Weights of a small class-conditioned image flow-matching model: norm groupnorm.
Rows from block 4, named by matrix and row number. Rows with one number belong to one channel. Each number is 128 + 32 x the weight over the matrix's rms, rounded and kept within 0 to 255. All counts start at 0.
# convs0: first 3x3 conv (model.enc.1.1.convs.0.weight, 128x128x3x3, standardized in use), inputs 99-109, a 3x3 kernel for each
# convs1: second 3x3 conv (model.enc.1.1.convs.1.weight, 128x128x3x3, standardized in use, transposed), outputs 99-109, a 3x3 kernel for each
convs0.34 [139 119 147 117 161 159 105 156 138 165 163 187 197 141 190 167 140 141  96  91  70 186 159 136 173 127 122 172  88  18 163 134  44 188  91  80 171 107  73 156  86  63 170 104 112 150 155 160 173 144 150 193 207 189 141  50 108 123  90 134 136 117 114 115  93 103 168 141  86 159 141  89 186 165 115 151  68  29  72  52  65 128 184 184  93  96 147  73  78  98 136 112 164 143  71 150 208 163 149]
convs1.34 [177 137 108 221 195 102 185 173 162 121  97 163  51  62 179 111 143 186 149 156 187 159  82  78 231 220 185  28 107  66  65 145 144  55  99  92  39  51  73  83 150 142  46  38  95 135 148 196  98  95 181 124 126 125 117 146 143 106 188 255 142 135 113 136 115 107 109 129 142 145 115 148 162 190 192 189 157 103 118  76 121 105  54  91 152 113 108 164 227 186 143 163 226  96  76 159 139 131 148]
convs0.35 [130 139 151 103 136 130 109 115 110 137 147 160 146 119 123 135 114 114 103 110  94 123 149 110 164 121 106 110  95  44 161 182 135 161 115 126 109 117  87 147 143 133 175 128 155 108 168 140 150 141 121 148 162 154  93 129 138  39  76  97  69  55  58 157 162 133 178 176 126 205 153 135  92  84  67 148 154 142 158 134 116 140 134 162 150 137 147 142 124 112 130 141 144 126 137 158 131 137 150]
convs1.35 [129 123 122 154 131 114 155 155 136  56  92 126 111 126 150 103  81 134 136 133 135 161 127  97 166 131  83 125 151 143 122 125 114 127 114 123 136 102 108 127 112 104 138 135 113 138 139 120 115 129 119 133 126 114 120 115  90 138 134 128 128 133 131 116 102 108 119 110 130 114 113 114 138 120 132 140 146 125 127 118 131 117 141 132 134 125 135 162 173 206  93 124 150  88 108 155 118 111 145]
convs0.36 [112 126 103 122 136 118 127 146 130 123 136 126 131 169 146 141 142 124 169 198 175  87 107  89  91 107 119 136 165 207 131 151 166 124 134 147 131 164 146  74 135 118  86 107 105 101 132 126 124 121 130 131 115 103 124 145 138 139 138 148 129 112 122 107  90 150  73   0 106  99  47 117 130 117 158 117 110 140 127 138 168 114  85  90 141 141 121 135 159 122 128 123 130 135 142  99  98 131 126]
convs1.36 [ 84 125 134  52 138 145  28 101 137 113 109 124 155 133  85 106 137  94 135 144 143 120 131 135  44  75 100 197 138 126 148  90 108 206 125 130 132 105 129 115 123 115 168 126 114 191 127 127 187 169 130 156 149 111 108  59 122  75 129 130 101  91 125 109 139 142 130 119 133  84 122 136 106 127 138 110 162 138 108 155 150 114 126 122 113 131 132  72  70 106 154 152 123 132 133 119 136 101 104]
convs0.37 [125 117  97 122 143 122 124 141 133 136 199 192 159 224 188 161 231 208 156 197 204 130 143 156  93 105  58 123 153 187  97 119 176 127 111 157 111 174 188  96 101 140 101 122 130 104 151 165 112 161 141  76 112 144 119 140 102 114 134 155 135 129 148 152 118 150 101  93 105  99 105  86 119 123 145 123 116 140 147 163 192 125  80  69 165 141 120 166 143 122 125 163 173 140 151 115 107 134 121]
convs1.37 [108 170 143  86 145 143  91 102 133 122 135 109 165 178 119 104 151 116 141 122 104 130 106 120  33  29  80 192 134 131 118  64 107 171 136 106 128 101 135  95  71  97 158 122 121 138 103 115 154 152 144 127 116 111 155 112 150 166 152 114 155 133 151 152  95 146 158 108 113 126  91 166 126 140 115 146 181 118 136 142 125 111 122 135 128 154 166  70  94 149 150 144 109 147 120 103 173 139 124]
convs0.38 [109 113  95 111 106 108 115 101  95 136 139 172 129 184 183 134 191 194 163 151 153 158 162 127 138 150 147 152 172 198 166 159 191 141 153 189 132 135 159 149 150 162 122 131 161 121 152 146 120 135 163 102 121 126 159 150 115 134 127 125 145 118 109 113 125 160 136 135 165 130 117 145  90 118 158 128 136 167 170 144 211 118 127  90 150 147 163 157 167 165  96  95  90  83  77  92 103 113 114]
convs1.38 [101 103 122 126 126 114 120 124 129 128 144 101 125 166 108 121 127 105 146 121 142 132 118 135 130 114 118 157 134 136 137 114 117 139 123 114 136 147 153 128 130 135 124 136 138 128  88 116 140 137 132 126 111 119 145 115 147 137 115 144 140 133 117 116 129 113 130  97 117 126 119 113 121 142 122 125 148 141 114 128 131  91 127 154  98 107 121 117 127 119 148 142 118 132 128 115 136 127 134]
convs0.39 [165 130 144 115 137 144 102 130 110 251 172 128 218 122 111 185 121 109  69  45  43 150 129 122 169 140 138 137 104  71 155 142  91 172 138 139 161 100  85 169 103  98 194 167 198 188 188 155 208 137 137 204 184 181 150  96 127 148 113 131 136 158 148 116 100 153 143 140 127 151 135 124 160 151 163 139 118  57 112  84  29 139 168 170  68  77  99  75  95  99 159  89 125 207 102 135 184 130 128]
convs1.39 [154 144 114 166 134 109 146 148 137  94  86 150 104 106 170 138 140 145 157 152 205 164 111 127 219 210 186  87 118 113 122 123 122  89 118  85 109 100 111 151 140 133 120 112 129 140 147 176 124 137 175 142 117 147 149 141 155 150 152 129 125 129 143 123 142 127 150 133 124 119 131 133 146 141 130 154 126 115  95 115 120  82  74 105 135 117  78 168 219 177 140 172 204 130 113 189 137 132 129]
convs0.40 [118 145 132 105 121 139 126 125 113 137 133 141 158 159 112 179 154 141 116  77  53 155 156 142 128 150 102 163 119  84 217 224 152 107 172 142 156 100  82 163 147 112 143 153 131  81  72 124 131 110  69 167 164 105  81 107 116 106 109 130  91 121 135 100  50  33 189 138  81 150 174  96 164 207 170 160 202 156 129 151  88 112 169 168  57 100 140  80  94  62 108  95 126 154  97 139 192 189 143]
convs1.40 [168 128 138 185 111  91 167 158 173  33  90 175  80 133 236 149 139 139 127  97 159 154  54  52 208 142  94 104 151 145 130 176 169 119 125 108 119 183 153 161 158 181 103  54 133 141 166 209 118 114 179 169  91  83  98 142  62 120 158 187  63  35  88 101 121 134  85 111 124 156 121 134 143 180 127 154 110 116  39 101 133  85  68  90 170 149  92 184 245 173 106 166 211 109  93 161 177 144 152]
convs0.41 [120 122 123 127 138 119 137 142 131 117 110 112 144 122 124 136 114 122 171 187 172  78  93 133  80 119 133 159 167 185 120 131 162 131 170 156 140 135 144  93 115 147 120 110 124 139 124 108 151 124 128 115 103  98 127 148 140 154 137 136 147 109 120 121 135 157  63  70 119  42 100 129 126 106 155 116 131 154 172 163 175  96  78  96 134 150 132 145 155 113 139 144 130 128 152 123 123 138 143]
convs1.41 [ 78 125 123  81 115 157  98 100 139 123 121 140 138 150 113 112 128 113 148 142 136 108 121 146  51  59 112 175 135 128 153  98  90 181  82 113 117 121 125 100 124 119 114 102 114 121 112 113 127 143 118 123 134 125 137 123 172 154 162 141 118 100 118 128 124 114 109 143 116 121 152 145 116 127 103 113 138 152 112 183 169 117 125 138 125 143 135  96  97  88 129 104 119 126 130 123 131 133 148]
convs0.42 [139 135 108 146 139 119 150 148 143 113 184 182 161 209 183 132 152 146 152 133 163 130 126 119  88  96 121 120 141 156  76 103 124 122 135 139 130 135 150 119 132 144 139 137 169  92 140 146 130 145 149  95 119 109 106 116 107 141 140 138 111 101 120 124 118 148 109 109 154  96  96 113 110  59 103  98 104 112 165 175 193 164 101 104 148 115  95 153 145 143 116 163 141 131 168 171 101 131 159]
convs1.42 [ 95 169 155 121 138 149 121 122 133 120 137 115 139 148  88 126 148 107 135 108  81 144 127 126 106 115 113 222 156 146 124 100  95 135 125 119 186 174 155 123 106 140 135 127 100 132  91  89 135 142  94 123 135  95 133 180 152 123 127 107 139 101 119  77 122 112 123 155 164 124 118 172  82 106 110 121 148 134 157 154 135  99 116 137 106 129 146 106 110 119 136  97  59 131 137  82 137 141 136]
convs0.43 [144 107 127 120 126 113 166 153 143 152 207 165 184 193 204 130 154 182 106 132 139  93 153 121 132 102  96  93 133 132 135 169 176 105  88 115 134 182 153 143 150 118 111  73  91 126 195 163 141 185 144 149 202 226 169 138 113 100 106  86 187 169  98 121 180 157 114 124 162 125  90 149  98 186 145 178 153 146  17  34  42 119 140 115 136 112 115  51  56 103  84 150 140  89 150  97 161 176 144]
convs1.43 [ 87 133 173 112 131 159 102 115 147  67  94  78  84 157 169 140 252 191 138 151 122 132  95 110 144 126 115 120 129  67 183 132 136 124 125  83 110  50  78 204 140 139 121  54 135 254 207 122 145 106 122 102  51 111  67   0 106 111  92 113 111  88 133  67 105 161   0  85 138 114  86  74 147 216 232 147 138 127  30  97 117  26  75 102  99 125 160 148 200 199 255 216 152  90  89 112 151 136 204]
convs0.44 [175 145 155 132  98 144 152 130 147 131  87 148 128  46 139 129  95 187  97 113 121 102 138 134 115 120  98   0  30  27  29  97  30   9  37  18  26  50  82  40  99  82  66  60  67 145 106 175 114  87 154 135 116 156 151 137 160 124  93 142 129 115 139 138 129 123 147 152 113 152 126 116  94 112 105  86  88  83 123 111 125 142 156 162 129 108 134 197 155 175 129 101 141 142  81 132 120 118 143]
convs1.44 [ 96 140 178 114 162 170 106 165 171 145 117  77 158 138 102 139 125  92 160 149 151 131 111 119 109 103 108 166 116  96 182 131 108 174 134 105 158 135 111 142 116 121 140 124 118 170 120  84 159 113  77 144 124  88 113 128 110 139 122 152 105 133 116 126 128 130 149 129 117 140 139 123  83  88 137 115 137 138 137 140 144 138 175 185  72 112 128  94  97  92 123  66 106 159  96 103 182 118 116]
convs0.45 [140 153 128 116 137 118  94 101 111 124 140 122 127 156 132 119 149 116 188 140 157 182 128  98 159 125  97 135 138 113 179 164 134 145 215 143 128 134 125 150 151 123 169 196 142  93 130 132  94 117 115 112 119  95 107 122 124  99 121 104  79 101  68 139  91 136 177 112 125 163 191  90 129 152 117 137 202 154 136 229 176 115 138 132  80 142 139  89 108 139 113 135 154 109 153 141 109 117 112]
convs1.45 [146 120 103 151 188 112 146 160 152  59 107 167  98 143 172 116 125 147 150 119  75 184 113  31 150 145  83 149 175 183 144 131 158 109  98 107 124 157 208 135 126 178 150 111 161 126 121 126 147  96 117 156 121  89 143 190 102 218 138 172 204  86 126 161 152 148 122  44 168 154  74 166 121 114  82 166 108 129 131 108 113 142 128 107 129 137 127 120 155 204  71  81 139 124  92  98 114 117  77]
convs0.46 [ 93  87  92 127  93  83 118  64 112 127 123 139  94 124 161  97 126 179 158 156 162 108 112 116 108  76 118 205 201 196 154 180 171 153 189 199 171 187 171 139 148 152 147 137 159  96 118 124  97 145 144 108 149 148  96  90  97 110  99  96  90  91  90 161 158 128 108 117  97 131 112 141 186 216 186 156 175 175 185 242 214 129 136 154 147 139 146 179 167 141 108 121 122 114 139 143 129 140 122]
convs1.46 [118 128 143 122 147 124 135 130 135 118 125 122 108 126 132 108 125 130 103 101  90  80  98 101  93  84 106 162 136 120 176 109  92 177 107  78 180 105 106 130  91 102 143 125 133 141 124  95 159 134 100 134 130 113 141 141 152 153 138 117 136 105 110 147 114 137 163 132 117 128 189 137  78 107 117  91 118 128 118 150 150 132 133 126 111 109 118  96 113 130 131 160 157 164 153 144 122 138 104]
convs0.47 [102 114  97 128 137 118 127 154 128 107 103 106  99 101  88  70  70 106 147 157 182 136 151 153 144 134 132 120 160 148 155 194 187 146 175 124 130 161 176 150 166 143 147 140 140 123 120 106  92 113 116  55  81 109 117  98  78 103 136 122 130 167 148 148 159 162 106 145 164 106 110 117 139 166 130 171 195 156 146 141 146 131 121 112 159 143 110 146 149 126 129 134 122 145 137 143 105 120 138]
convs1.47 [122 134 103 158 172 142 137 113 122  44 100 124 119 168 205 120 189 174 153 136 159 132 121 132 125 114 127 147 182 138 157 138 128 130 138 133 153 138 157 157 104 155 133 165 199 125 135 148 117 125 157 126  77 112  82   0  80 255 125  89  81  20 131 174 105  99  61 138 106 113 113 180 109 147  98 162 102 102 100  97  84  78 125 116  82  95 114 130 146 178 137  80 131 116  87 121 122 107 137]
convs0.48 [ 90 137 127 126 167 136 117 167 123 138  88  62 116  80  83 128  95  95 179 171 137 103 115 128  95 109 111 141 155 142 107  96 140 110 101  73 151 136 135  90 101 140  85  93 106 107  65  71 118  84  84 136  81  77 127 151 131 151 166 146 129 164 150 103  85 106  99  86 101  87  89 101 139 130 168 123 120 169 132  99  89 135 120 130 182 150 141 150 136 111 140 129 127 150 117 130 107 127 129]
convs1.48 [ 79  87 112  68  95 125  84  99 129 116 135 127 115 127 112 169 140 123 145 180 199  92 149 187  63  84 128 125 147 121 166 133 116 141 134 130 124 111 124 119 126 112 177  86 119 146 130 123 175 147 136 173 153 148  89  66 114  96  93 118 119 102 134 194 158 140 165 129 141 174 123 151 118 116 149 112 134 139 114 136 157 100 112 122 123 119 138 122 107 117 150 158 119  94 122 122 147 117 126]
convs0.49 [106 156 165  64 121 174 101  94 133 163 108  86 179 105  71 174 131  46 128 107  85 187 134  93 145 149 158 116 113  48 142 161  91 129 160 132 135  95  27 156 121  58 136 138 116 127  69  99 146  82  48 163 136  51  72 161 185  71 120 183 110 103 163 103  41  44 142  96   5 164 147  70 136 146 108 138 133 101  99  74  49 129 147 160 103 102 159 123  85  90 117  78 135 134  86  94 149 110  88]
convs1.49 [117 111 107 133 120 115 145 122 112 167 139 188 120 118 169 131 110 166 141 148 171 114 107 122 163 138 130  97 134 137 110 134 137 106 119 120 139 120 123 140 151 123 127 153 134 134 117 142 130 109 151 144 115 141 119 134 118 131 111 115 128 114 114 133 135 132 130 124 139 135 107 129 125 118 141 127  93 105 106  87 112 150 121  99 163 169  71 179 206 146 151 116 169 161 102 159 155 137 164]
convs0.50 [116 126 122 136 154 152 124 165 162 136 122  96 133 126  69 130 116  77 168 176 119 119 140 132 108 139 112 121 138 145 124 112 154  95 123 101 116 137 114 108 112 142 101 119 111 138 110  70 142 126  75 148 116  92 114 137 134 118 136 144 114 153 194 122 143 129 111 126 129 108 131 139  70  88 118 118 128 128 118  96  79 113 110 121 169 160 149 168 124 113 168 128 118 155 100 155 130  95 129]
convs1.50 [118 121 117 114 136 115 111 112 127  83 134 118 109 137 147 139 152 120 156 134 160 143 123 161 118 117 135 119 125 139 125 123 128 131 129 127 110 121 120 124 108 119 135 120 118 121 110 145 124 106 151 131 128 148 118 125 145 133 132 137 128 119 134 113 120 138 116 115 122 107 134 130 135 131 106 144 137 133 113 134 117  98 127 133  98 116 115 118 127 134 132  96 138 116 107 128 144 127 157]
convs0.51 [167 137 128 137 133 121 133 131 108  93 105  75  86 112  68  57 101 112  76  88  88  87 111 117 148 167 130 114 146 169 141 121 129 174 127 171  89 101 118 108 119 121 149 139 134 121 106 122  99 132 106  81 107 100 177 156 129 190 153 119 176 167 119  91 128 177  60 120 143  94 107 130 104  97 109  84  84 101 109 109 158 111 115 108 131 140  91 144 142  84 121 118 117 104 115 100  71 103  70]
convs1.51 [109 127 131 136 130 130 118 115 138 139 120  87 139 122  94 126 100 100 149 140 123 135 140 123 132 115 123 129 131 126 124 120 116 141 144 131 141 146 122 162 113 128 152 128 135 152 100 116 113 111 117 112 106  82 143 130 133 115 134 115 123 112 124 111 125 144 121 133 130 116 105 107 131 133 139 135 135 127 120 131 122 116 139 149 109 126 137 109 114 124 106  69  71 122 120  91 128 121 108]
convs0.52 [144 127  92 145 159 120 151 165 114  94 205 193 112 180 182 110 151 128 147 194 197  84 128 171 121 118 125 106 100 194  94  95 156 117  71 149 126 164 200  77 134 172 116 112 175  62 111 118  63 111 128  63  80 112 119 116  95 115 137  92 126 132 104  71  77 152  64  71 133  53  45 123 114 112 153 121 128 133 127 117 167 143 102  87 185 150 125 145 135 129 102 173 129  95 165 137  94 156 134]
convs1.52 [ 42 124 143  29 111 173  31  81 143 179 136  93 185 197 112 142 197 120 135 133 113  80 125 125   9  54 111 179 119 115 133  77  83 168 108 107 137 146 136 110 106 127 142 157 145 161 112 125 134 135  97 101 131 106 128 108 123  82  91 129 158 150 130 153 137 141 155 150 180 128 164 180 104 128 158 126 156 125  74 121 116 121 145 152 130 162 196 133 141 144 136  98  84 138  95  71 146 134 133]
convs0.53 [106 116 121 109 123 139 126 170 102 104  89  68 114 110  74 119 126  96 172 148 143  93 113 137  89 118 129 110 104 137 143 122 142 105  85 114 137 126 116 132 132 118  98  82 110 109  73 117 108 111  99 115 123 117 129 139 130 127 129 130 135 168 147  95  69 158  72  57 125  81  78 116  79  90 137 137 155 214 119  87 115 128 108 120 184 155 128 166 164 132 180 101 112 144 107 115 140 121 102]
convs1.53 [ 75 131 115  90 116 134  62 100 116 104  86  98 165 135 105 160 154 126 134 136 169 131 140 170  37  66 131 148 124 130 139 112 118 173 111 121 121 105 112  99 119 112 152 113 131 187 143 145 169 152 164 160 132 142  95 124 130 107 134 139 146 105 139 134 135 147 119 138 143 127 125 141 125 149 136 132 163 156 121 149 117  98 101 118  93  99 112 107 112 130  82  74  93 114  93 101 155 119 156]
convs0.54 [125 129 102 140 148 131 139 147 125  59 174 195  85 156 151  92 146 127 144 211 193  93 137 156  66 106 118  88  90 175 102  83 148 101  66 134  87 134 174  79 103 141  80  99 146  62 115 132  56 120 127  43  95 115 119 138 116 143 135 112 140 122 113  79 107 146  58  73 126  40  37 116  73  79 120  99  94 143 142 121 189 149  91 106 171 130 122 178 160 141 116 150 130 106 150 109  74 134 140]
convs1.54 [ 42 121 144  49 136 149  73  97 125 138 139 106 173 161 105 126 150 101 133 138 124  89 118 121  13  41 113 223 139 117 154  95 107 227 124 131 153 115 117 142 115 111 213 116 103 185 131 118 182 143 124 139 135 117 172 115 133 165 145 129  96 133 115 120 119 149  94 132 134 105  98 146  56 105 128  72 140 131 108 125 137 108 132 139 135 145 169 116  95 121 121 105  87 157 133  85 165 149 135]
convs0.55 [113 158 158 107 144 143 101 139 140 158  93  92 148 110  74 150 120  84 112 132 101 174 161 126 149 141 112 139 131 122 150 137 146 121 162 128 126 113  92 136 141 121 143 137 120 109  69  19 142 112  49 150 129  97 114 147 178 108 138 160  98 142 143  98  98  75 127 124 114 125 131 116 141 149 131 133 145 161 131 148 118 139 161 168 121 170 179 117 146 120 136 124 121 146 140 129 152 118 134]
convs1.55 [120 121 113 133 119 118 124 133 119  72 130 141  92 141 173 131 145 151 118 127 158 118 100 129 146 142 141 124 139 144 126 120 140 122 110 109 126 116 136 118 132 137 138 123 144 155 161 156 134 124 171 141 143 136 149 129 133 136 144 128 151 142 133 154 120 131 148 128 121 120 130 120 133 106 109 134 135 129 100 111 123 110  97 112 113 103  94 161 212 167 154 125 163 120 110 137 137 136 143]
convs0.56 [112 103  82 136 140 134 132 155 132 132 116 122 119 126 124  98 103 132 102 140 190 107 167 171 143 155 117 104 100 149 109 132 106 170 130 101  67 120 168 107 130 151 125 134 118 113 148 122  90 125 154  76  91 134  89  80  82 107 110 125 112 135 118 128 192 204 100 165 214 108 102 136 108  90  67 127 129  92 128 103 101 127 112  85 142 133 127 134 138 159 110 161 115 141 163 155 144 167 181]
convs1.56 [132 146 141 117 134 130 119 115 106 138 137 118 165 192 145 152 184 151 137 115 100 113 126 133  98  98 121 133 134 129 117 126 107 121 124 120 115 138 119 128 137 129 113 133 125 117 139 140 115 123 126  90 130 127 125 119 142 140 151 146 138 121 121 129 119 127 139 139 126 152 155 156 124 124 124 127 118 131 135 113 131  97 116 103 102 138 139 132 154 149 104  96 112 117 113 108 126 125 129]
convs0.57 [150  87 138 154 116  76 150 103  57  80 147 131 108 162 183 124 116 133 159 195 163 149 127 135 142 118 128 170 189 177 152 159 247 149 162 199 140 161 147 138 155 158 141 143 162  92 145 149  84 133 156  78  92 128 120  95 112 162 102 106 138 113  76 130 159 146 124 142 151  94  74 129 110 102 113 118 143 153 151 188 224 124 104 108 139 127 116 159 147 108 100 173 136  91 174 147  50 138 132]
convs1.57 [ 93 128 129 101 121 145 119  90 144 107 119 110 121 146 138 123 136 149 146 136  95 137 164 113 126  95 102 192 182 144 129 103 100 176 131 155 159 126 142 146 109  97 148 157 146 144  77  28 163 128   1 136 115  83 162 160 163 152 182 108 170 162 105 120 100 116 142 155 134 145 162 120 103  86  71 105 131 124  76 187 152 114 140 162 106 135 182 108 106 120 133 109  45 141 142  86 126 143 122]
convs0.58 [150 107  87 178 147  93 141 120 111 128 102 105 116 112 153 125 115 132 125 134 120 147 126 146 149 129 166 188 208 184 169 124 157 188 160 175 151 158 144 159 142 130 148 147 149 133 141 159 124 141 158 110 107 122 171 113 101 203 151  99 182 150 113 113 144 155 110 124 154 115 103 114 149 125 119 148 151 150 147 167 153 111 106 109 148 153 125 117 128 127 108 107 118 106 151 155  76 131 150]
convs1.58 [121 126 103 110 139 144 124 128 126 119  97 128 112 121 127 111 141 176 150 173 164 148 171 154 113  94 100 163 138 128 127  88  84 145 120  84 167  99  88 154  65  88 168 136 127 149 111 114 127 130 105 126 126 112 134 135 173 146 127 106 127  79 192 124 156 169 132  97 174 149 115 211 120 123 133 110 163 191 121 165 133 124 145 140  96 100 129 115 124 139 111  62 107 135  78 103 129 122 150]
convs0.59 [138 140 115 130 126 119 124 122 102  66  89 110  77 125 116  55 114  79  98  92  99 110 150 124 167 149 154 162 165 154 147 125 160 174 145 173 116 104 143  92 122 110 146 165 179 121 157 165  92 161 131  76 110  97 136 131 128 201 169 108 166 160 120 129 132 173  95 105 144  99 103 134  96 109 115 136 101 146 117 123 167 114  72 116 143  98 105 119 116 108  93 108 107 117 127 110  99 124 142]
convs1.59 [122 145 114 109 115 138 119 112 130 146 110  79 130  98  87 119 106 106 176 167 160 138 143 143 133 106  95 135 123 115 118 100 114 150 133 118 141 120 108 123 109 124 146 119 135 137 112 120 106 132 134  91  98 116 102 108 118 101 115 106 144 148 131 111  85 135 127 101  96 117 106  87 124 122 129 140 152 135 140 113 135 127 164 151 116 130 147 100 113  96 109  68  96 105 116 100 131  86 118]
convs0.60 [ 75 129 146 132 127 135 143 136 122 136  62  69 151  85  93 147  93  85 110 162 101 127 172 114  88 116 131 152 155  99 103 167 150  92 133 146 142 114  82 103 113 116 104 112 108 130  78  86 151 122  90 143 122  82  90 133 142 123 129 134 122 119 126 108 118  37 100 150  74  99 143 130 131 155 129 130 127 145 108 112  80 135 131 153 173 136 177 161 155 142 174 103 140 166 111 115 164  98 154]
convs1.60 [109 103 114 132 104 118 147 145 116 104 148 119 127 148 133 130 128 131 146 165 213 115 108 181 136  87 141 136 130 110 109 133 111 113 139 106 122 112 136 107 135 102 114 116  97 103 145 154  69 133 159  76  95 155 138 116 125 117 133  91  63 113 107 108 127 124 114 118 150 110 120 161 115 136 102 155 159 126 162 148 136  83 114 118 114 111 106 123 142  96 130 129 166  87  74 174 154  71 171]
convs0.61 [135 112  72 153 143  96 154 143 146 134 173 221 133 165 198 159 173 183 150 176 190  72 104 128 114 139 106 118 101 179  80  96 132 123 103 122 108 134 194  65 102 126 124 123 136  94 157 170  88 137 159  44  77 119  97  98  88 129 125 111 124 120 136  89 110 145  69  75 114  60  66 118 136  92 133 130 111 119 162 129 125 140  81  77 181 132 107 160 125 106 129 179 144 110 154 152 109 157 156]
convs1.61 [116 128 163  75 118 157  88  99 136 159 136 109 162 173 122 132 180 120 133 121 128 100  88 113  45  29 102 178 131 112 168 134 123 214 143 127 149 148 118 140 125 119 143 122 140 133  87  89 131 139  93 126 118  96 143 128 150 149 125 122 111 123 126 101 116 116 124 114 143 118 123 128 105 104 122  87 128 124 112 128 112 121 150 181 118 135 194 104 110 144 122 104  92 148 116 103 196 165 138]
convs0.62 [ 78 142 158  76 122 143 123 149 114 147  96  79 136  95  78 131 105  83  97 131  91 115 146 112 126 166 136 110 106  74 117 103  97 123 120  93 145  98  78 123 104  79 131 124 121 136  90 126 135  94  98 143  71 101 122 116 141 107 143 138 111 159 143 109 129  93 105 124  70 125 130 111 134 115 143 128 120 139 129  72  88 118 142 164 151 157 162 121 121 134 197 117 139 155  96 117 188 105 153]
convs1.62 [135 122 126 127 103 109 140 139 119 122 133 115 125 153 134 135 139 127 130 160 236 112 111 201 131 110 168 102 124 104 120 126 115 111 126 124 123 100 133 126 117 136 116 139 132 112 150 152 106 126 158 112 117 174 142  99 123 108 114 128 110 139 135 142 132 138 131 132 129 130 135 129 143 142 131 127 147 112 115 111 118 107  96 123 116  83  99 153 158 111 148 102 158 117 103 174 127 108 149]
convs0.63 [117 165 158  96 157 152 116 129 107 209 144 120 208 131 122 212 122  68 121  68  40 169 170 111 145 161 140 126 105  35 188 157 107 112 157 118 132  89  48 169 127  82 138 151 156 114  95  79 141  88  41 167 128  72  95 128 148 113 107 124 132 138 128  92  93  30 154 116  66 137 160  83 171 170 131 166 155 122 122 144  84 140 201 188  90 108 153  98 106  75 167  92 109 190 148 116 211 166 154]
convs1.63 [135 111 130 162 120 106 195 208 107  93 140 181  57 127 194 126 140 193 131 134 203 155  67 103 217 178 134 102 166 138 120 175 156  95 115 110 110 149 144 150 152 166  99  81 149 140 195 176 125 112 191 121 108 137 179  88 131 111 179 137  63 161 112 165 172 126 158 134 126 132 255 112 150 130 135 144 140 107  66  83 101  81  60 106 177 118  62 194 254 183 149 149 195  94  73 149 155 110 139]
convs0.64 [127 150 147 108 145 154  99 144 140 159 120  77 140 103  56 131  66  30  80  62  59 143 167 168 155 168 155 116 122  68 134 136  99 134 167  80 114 104  72 148 142 116 162 147 122 132 133 105 157 137  82 160 151 100 105 123 133 102 115 126  84 147 154 106 133 112 153 161 121 144 163  96 141 166 134 127 161  95 101 119  29 153 188 200 108 142 154 100 102 104 138  98 122 167 134 137 160 126 128]
convs1.64 [140 118 118 163 126 101 157 135 121  66  95 179  54 133 199 159 150 166 145 163 183 145 133 156 197 185 156  88 150 152 149 143 151  98 128 121 105 117 148 176 123 161 121 137 141 130 115 168 104 115 163 130 115 127 177 145 126 150 163 111 103 145 147 155 143 147 154 135 126 118 101 111 171 136 136 165 110 100  77 101 126 100 107  99 109 122  78 202 255 204 152 124 194 145 129 174 168 135 155]
convs0.65 [ 98 129 124 119  98 143 142 184 133 113 117 103 165 159 145 152 140 148 159 166 135 140 147 124 112 116 108 150 176 170 121 137 178 106  93 120 155 154 136 105 133 114 102  77 107 127  91 105 139 134 126 153 128 124 122 148 136 144 119 139 174 141 149 132  92 102 102 111 122  98  98 106  97 101 151 150 143 206 143 139 179  85  83 111 159 122 109 162 164 146 152 105 123 154 135 152 129 117 146]
convs1.65 [ 91 101 139 103 104 127  96  91  90 114 140  84 149 172 171 104 136 154 166 171 172  93 119 150  41  11  35 168 159 131 156 117 111 221 190 143 122 128 116 147 113 120 231 143 129 149 133 106 131 148 173 106 112 120 101 123 165 146 143 142 156 169 181 138 180 148 142 147 135 131 116 172 116 122 124 137 191 179 132 169 145 101 110 129 127 114 129 106 124 112 140 129  78 102 139 142 146 115 164]
convs0.66 [139 147 125 148 159 142 143 141 124 109 143 160 145 170 168 135 169 147 133 156 125 109 142 115  79 116 106 132 132 174  83 118 155  70 116 178 112  98 119  75 124 108  93 110 174 109 110 116 130 130 126 134 124 102 100 155 112 119 150 128 120 116 123 106  97 120 114 125 146  78 105 126  22  44  82  69 104 151 113 154 193 110  82  96 128 138 136 157 163 162 123 134 115 154 143 130 128 184 158]
convs1.66 [ 35 122 150  90 140 157 103 106 128 130 127 102 137 121  78 106  80  96 140 131 159 131 126 166 115 107 130 255 146 134 172  93  88 196 117 119 211 135 114 155 104  95 197 100  87  85  78 124 121 117 133 115  70 109 104 182 169 138 116 128 132 113 118 133  31 108  94 138 112 132 171  91  78 150 163 143 139 132 134 148 133  62 132 145 108 116 131  94  97 102 134  67  94 142 134 133 148 125 127]
convs0.67 [126 121 141 136 135  96 158 120  85 124 141 166 136 134 162 136 140 185 181 205 137 144 124 107  90  83  91 191 189 184 130 155 171 135 156 182 145 156 135 116 116 146 105 119 146 107 130 140 119 141 172 108 132 150 107 118 125 150 129 102 156 118 101 130 157 127 129 140 147 120 106 145 112 112 109 112 127 148 152 173 223 118  99 108 107 126 111 159 149 100 117 131 155 132 174 166  86 154 150]
convs1.67 [112 118 121 113 111 121 134 104 100 117 134 100 135 133 116 118 115 130 147 130 116 131 137 109  93  36  11 148 151 140 135  96  84 145 119 127 131 121 122 122  79 107 149 125 116 128 115   8 150 133  77 142 123  67 153 161 154 126 108  98 129 126 102 116 104 151 136 149  82 135 127 149  96 117  84 108 135 129 141 196 160 130 119 135 142 147 168 100 111 130 121 139  76 143 152 124 127 141 154]
convs0.68 [115 130 133 117 156 130 118 137 147 146 101 109 147 103  88 153 123  98 110 146 125 116 138 122 111 111 108 140 148 140 136 136  82 117 120  77 126 113 121 132 114 103 115 118  90 148 102  81 151 117 111 155 140 126 108  84 127  97 108 126 105 143 125 107 128 127 124 131 145 152 140 122 127 132 143 136 140 111  96  94  58 143 157 141 146 169 152 104 130 123 130 116 122 140 142 146 151 123 120]
convs1.68 [129 129 128 136 133 131 137 112 119  92  98 143 109 112 153 142 173 172 164 161 155 148 138 134 128 131 133 123 141 117 121 123 121 122 114  96 114 119 130 119 112 127 119 113 123 121 142 147 110 126 126 123 121 142 132  90 115 107  86 113 124 103 107 127 137 124 112 130 129 104 123 118 144 128 146 144 130 132 117 140 146 107 109 118  61 108 108 121 145 155 161 111 167 127  97 123 120 119 133]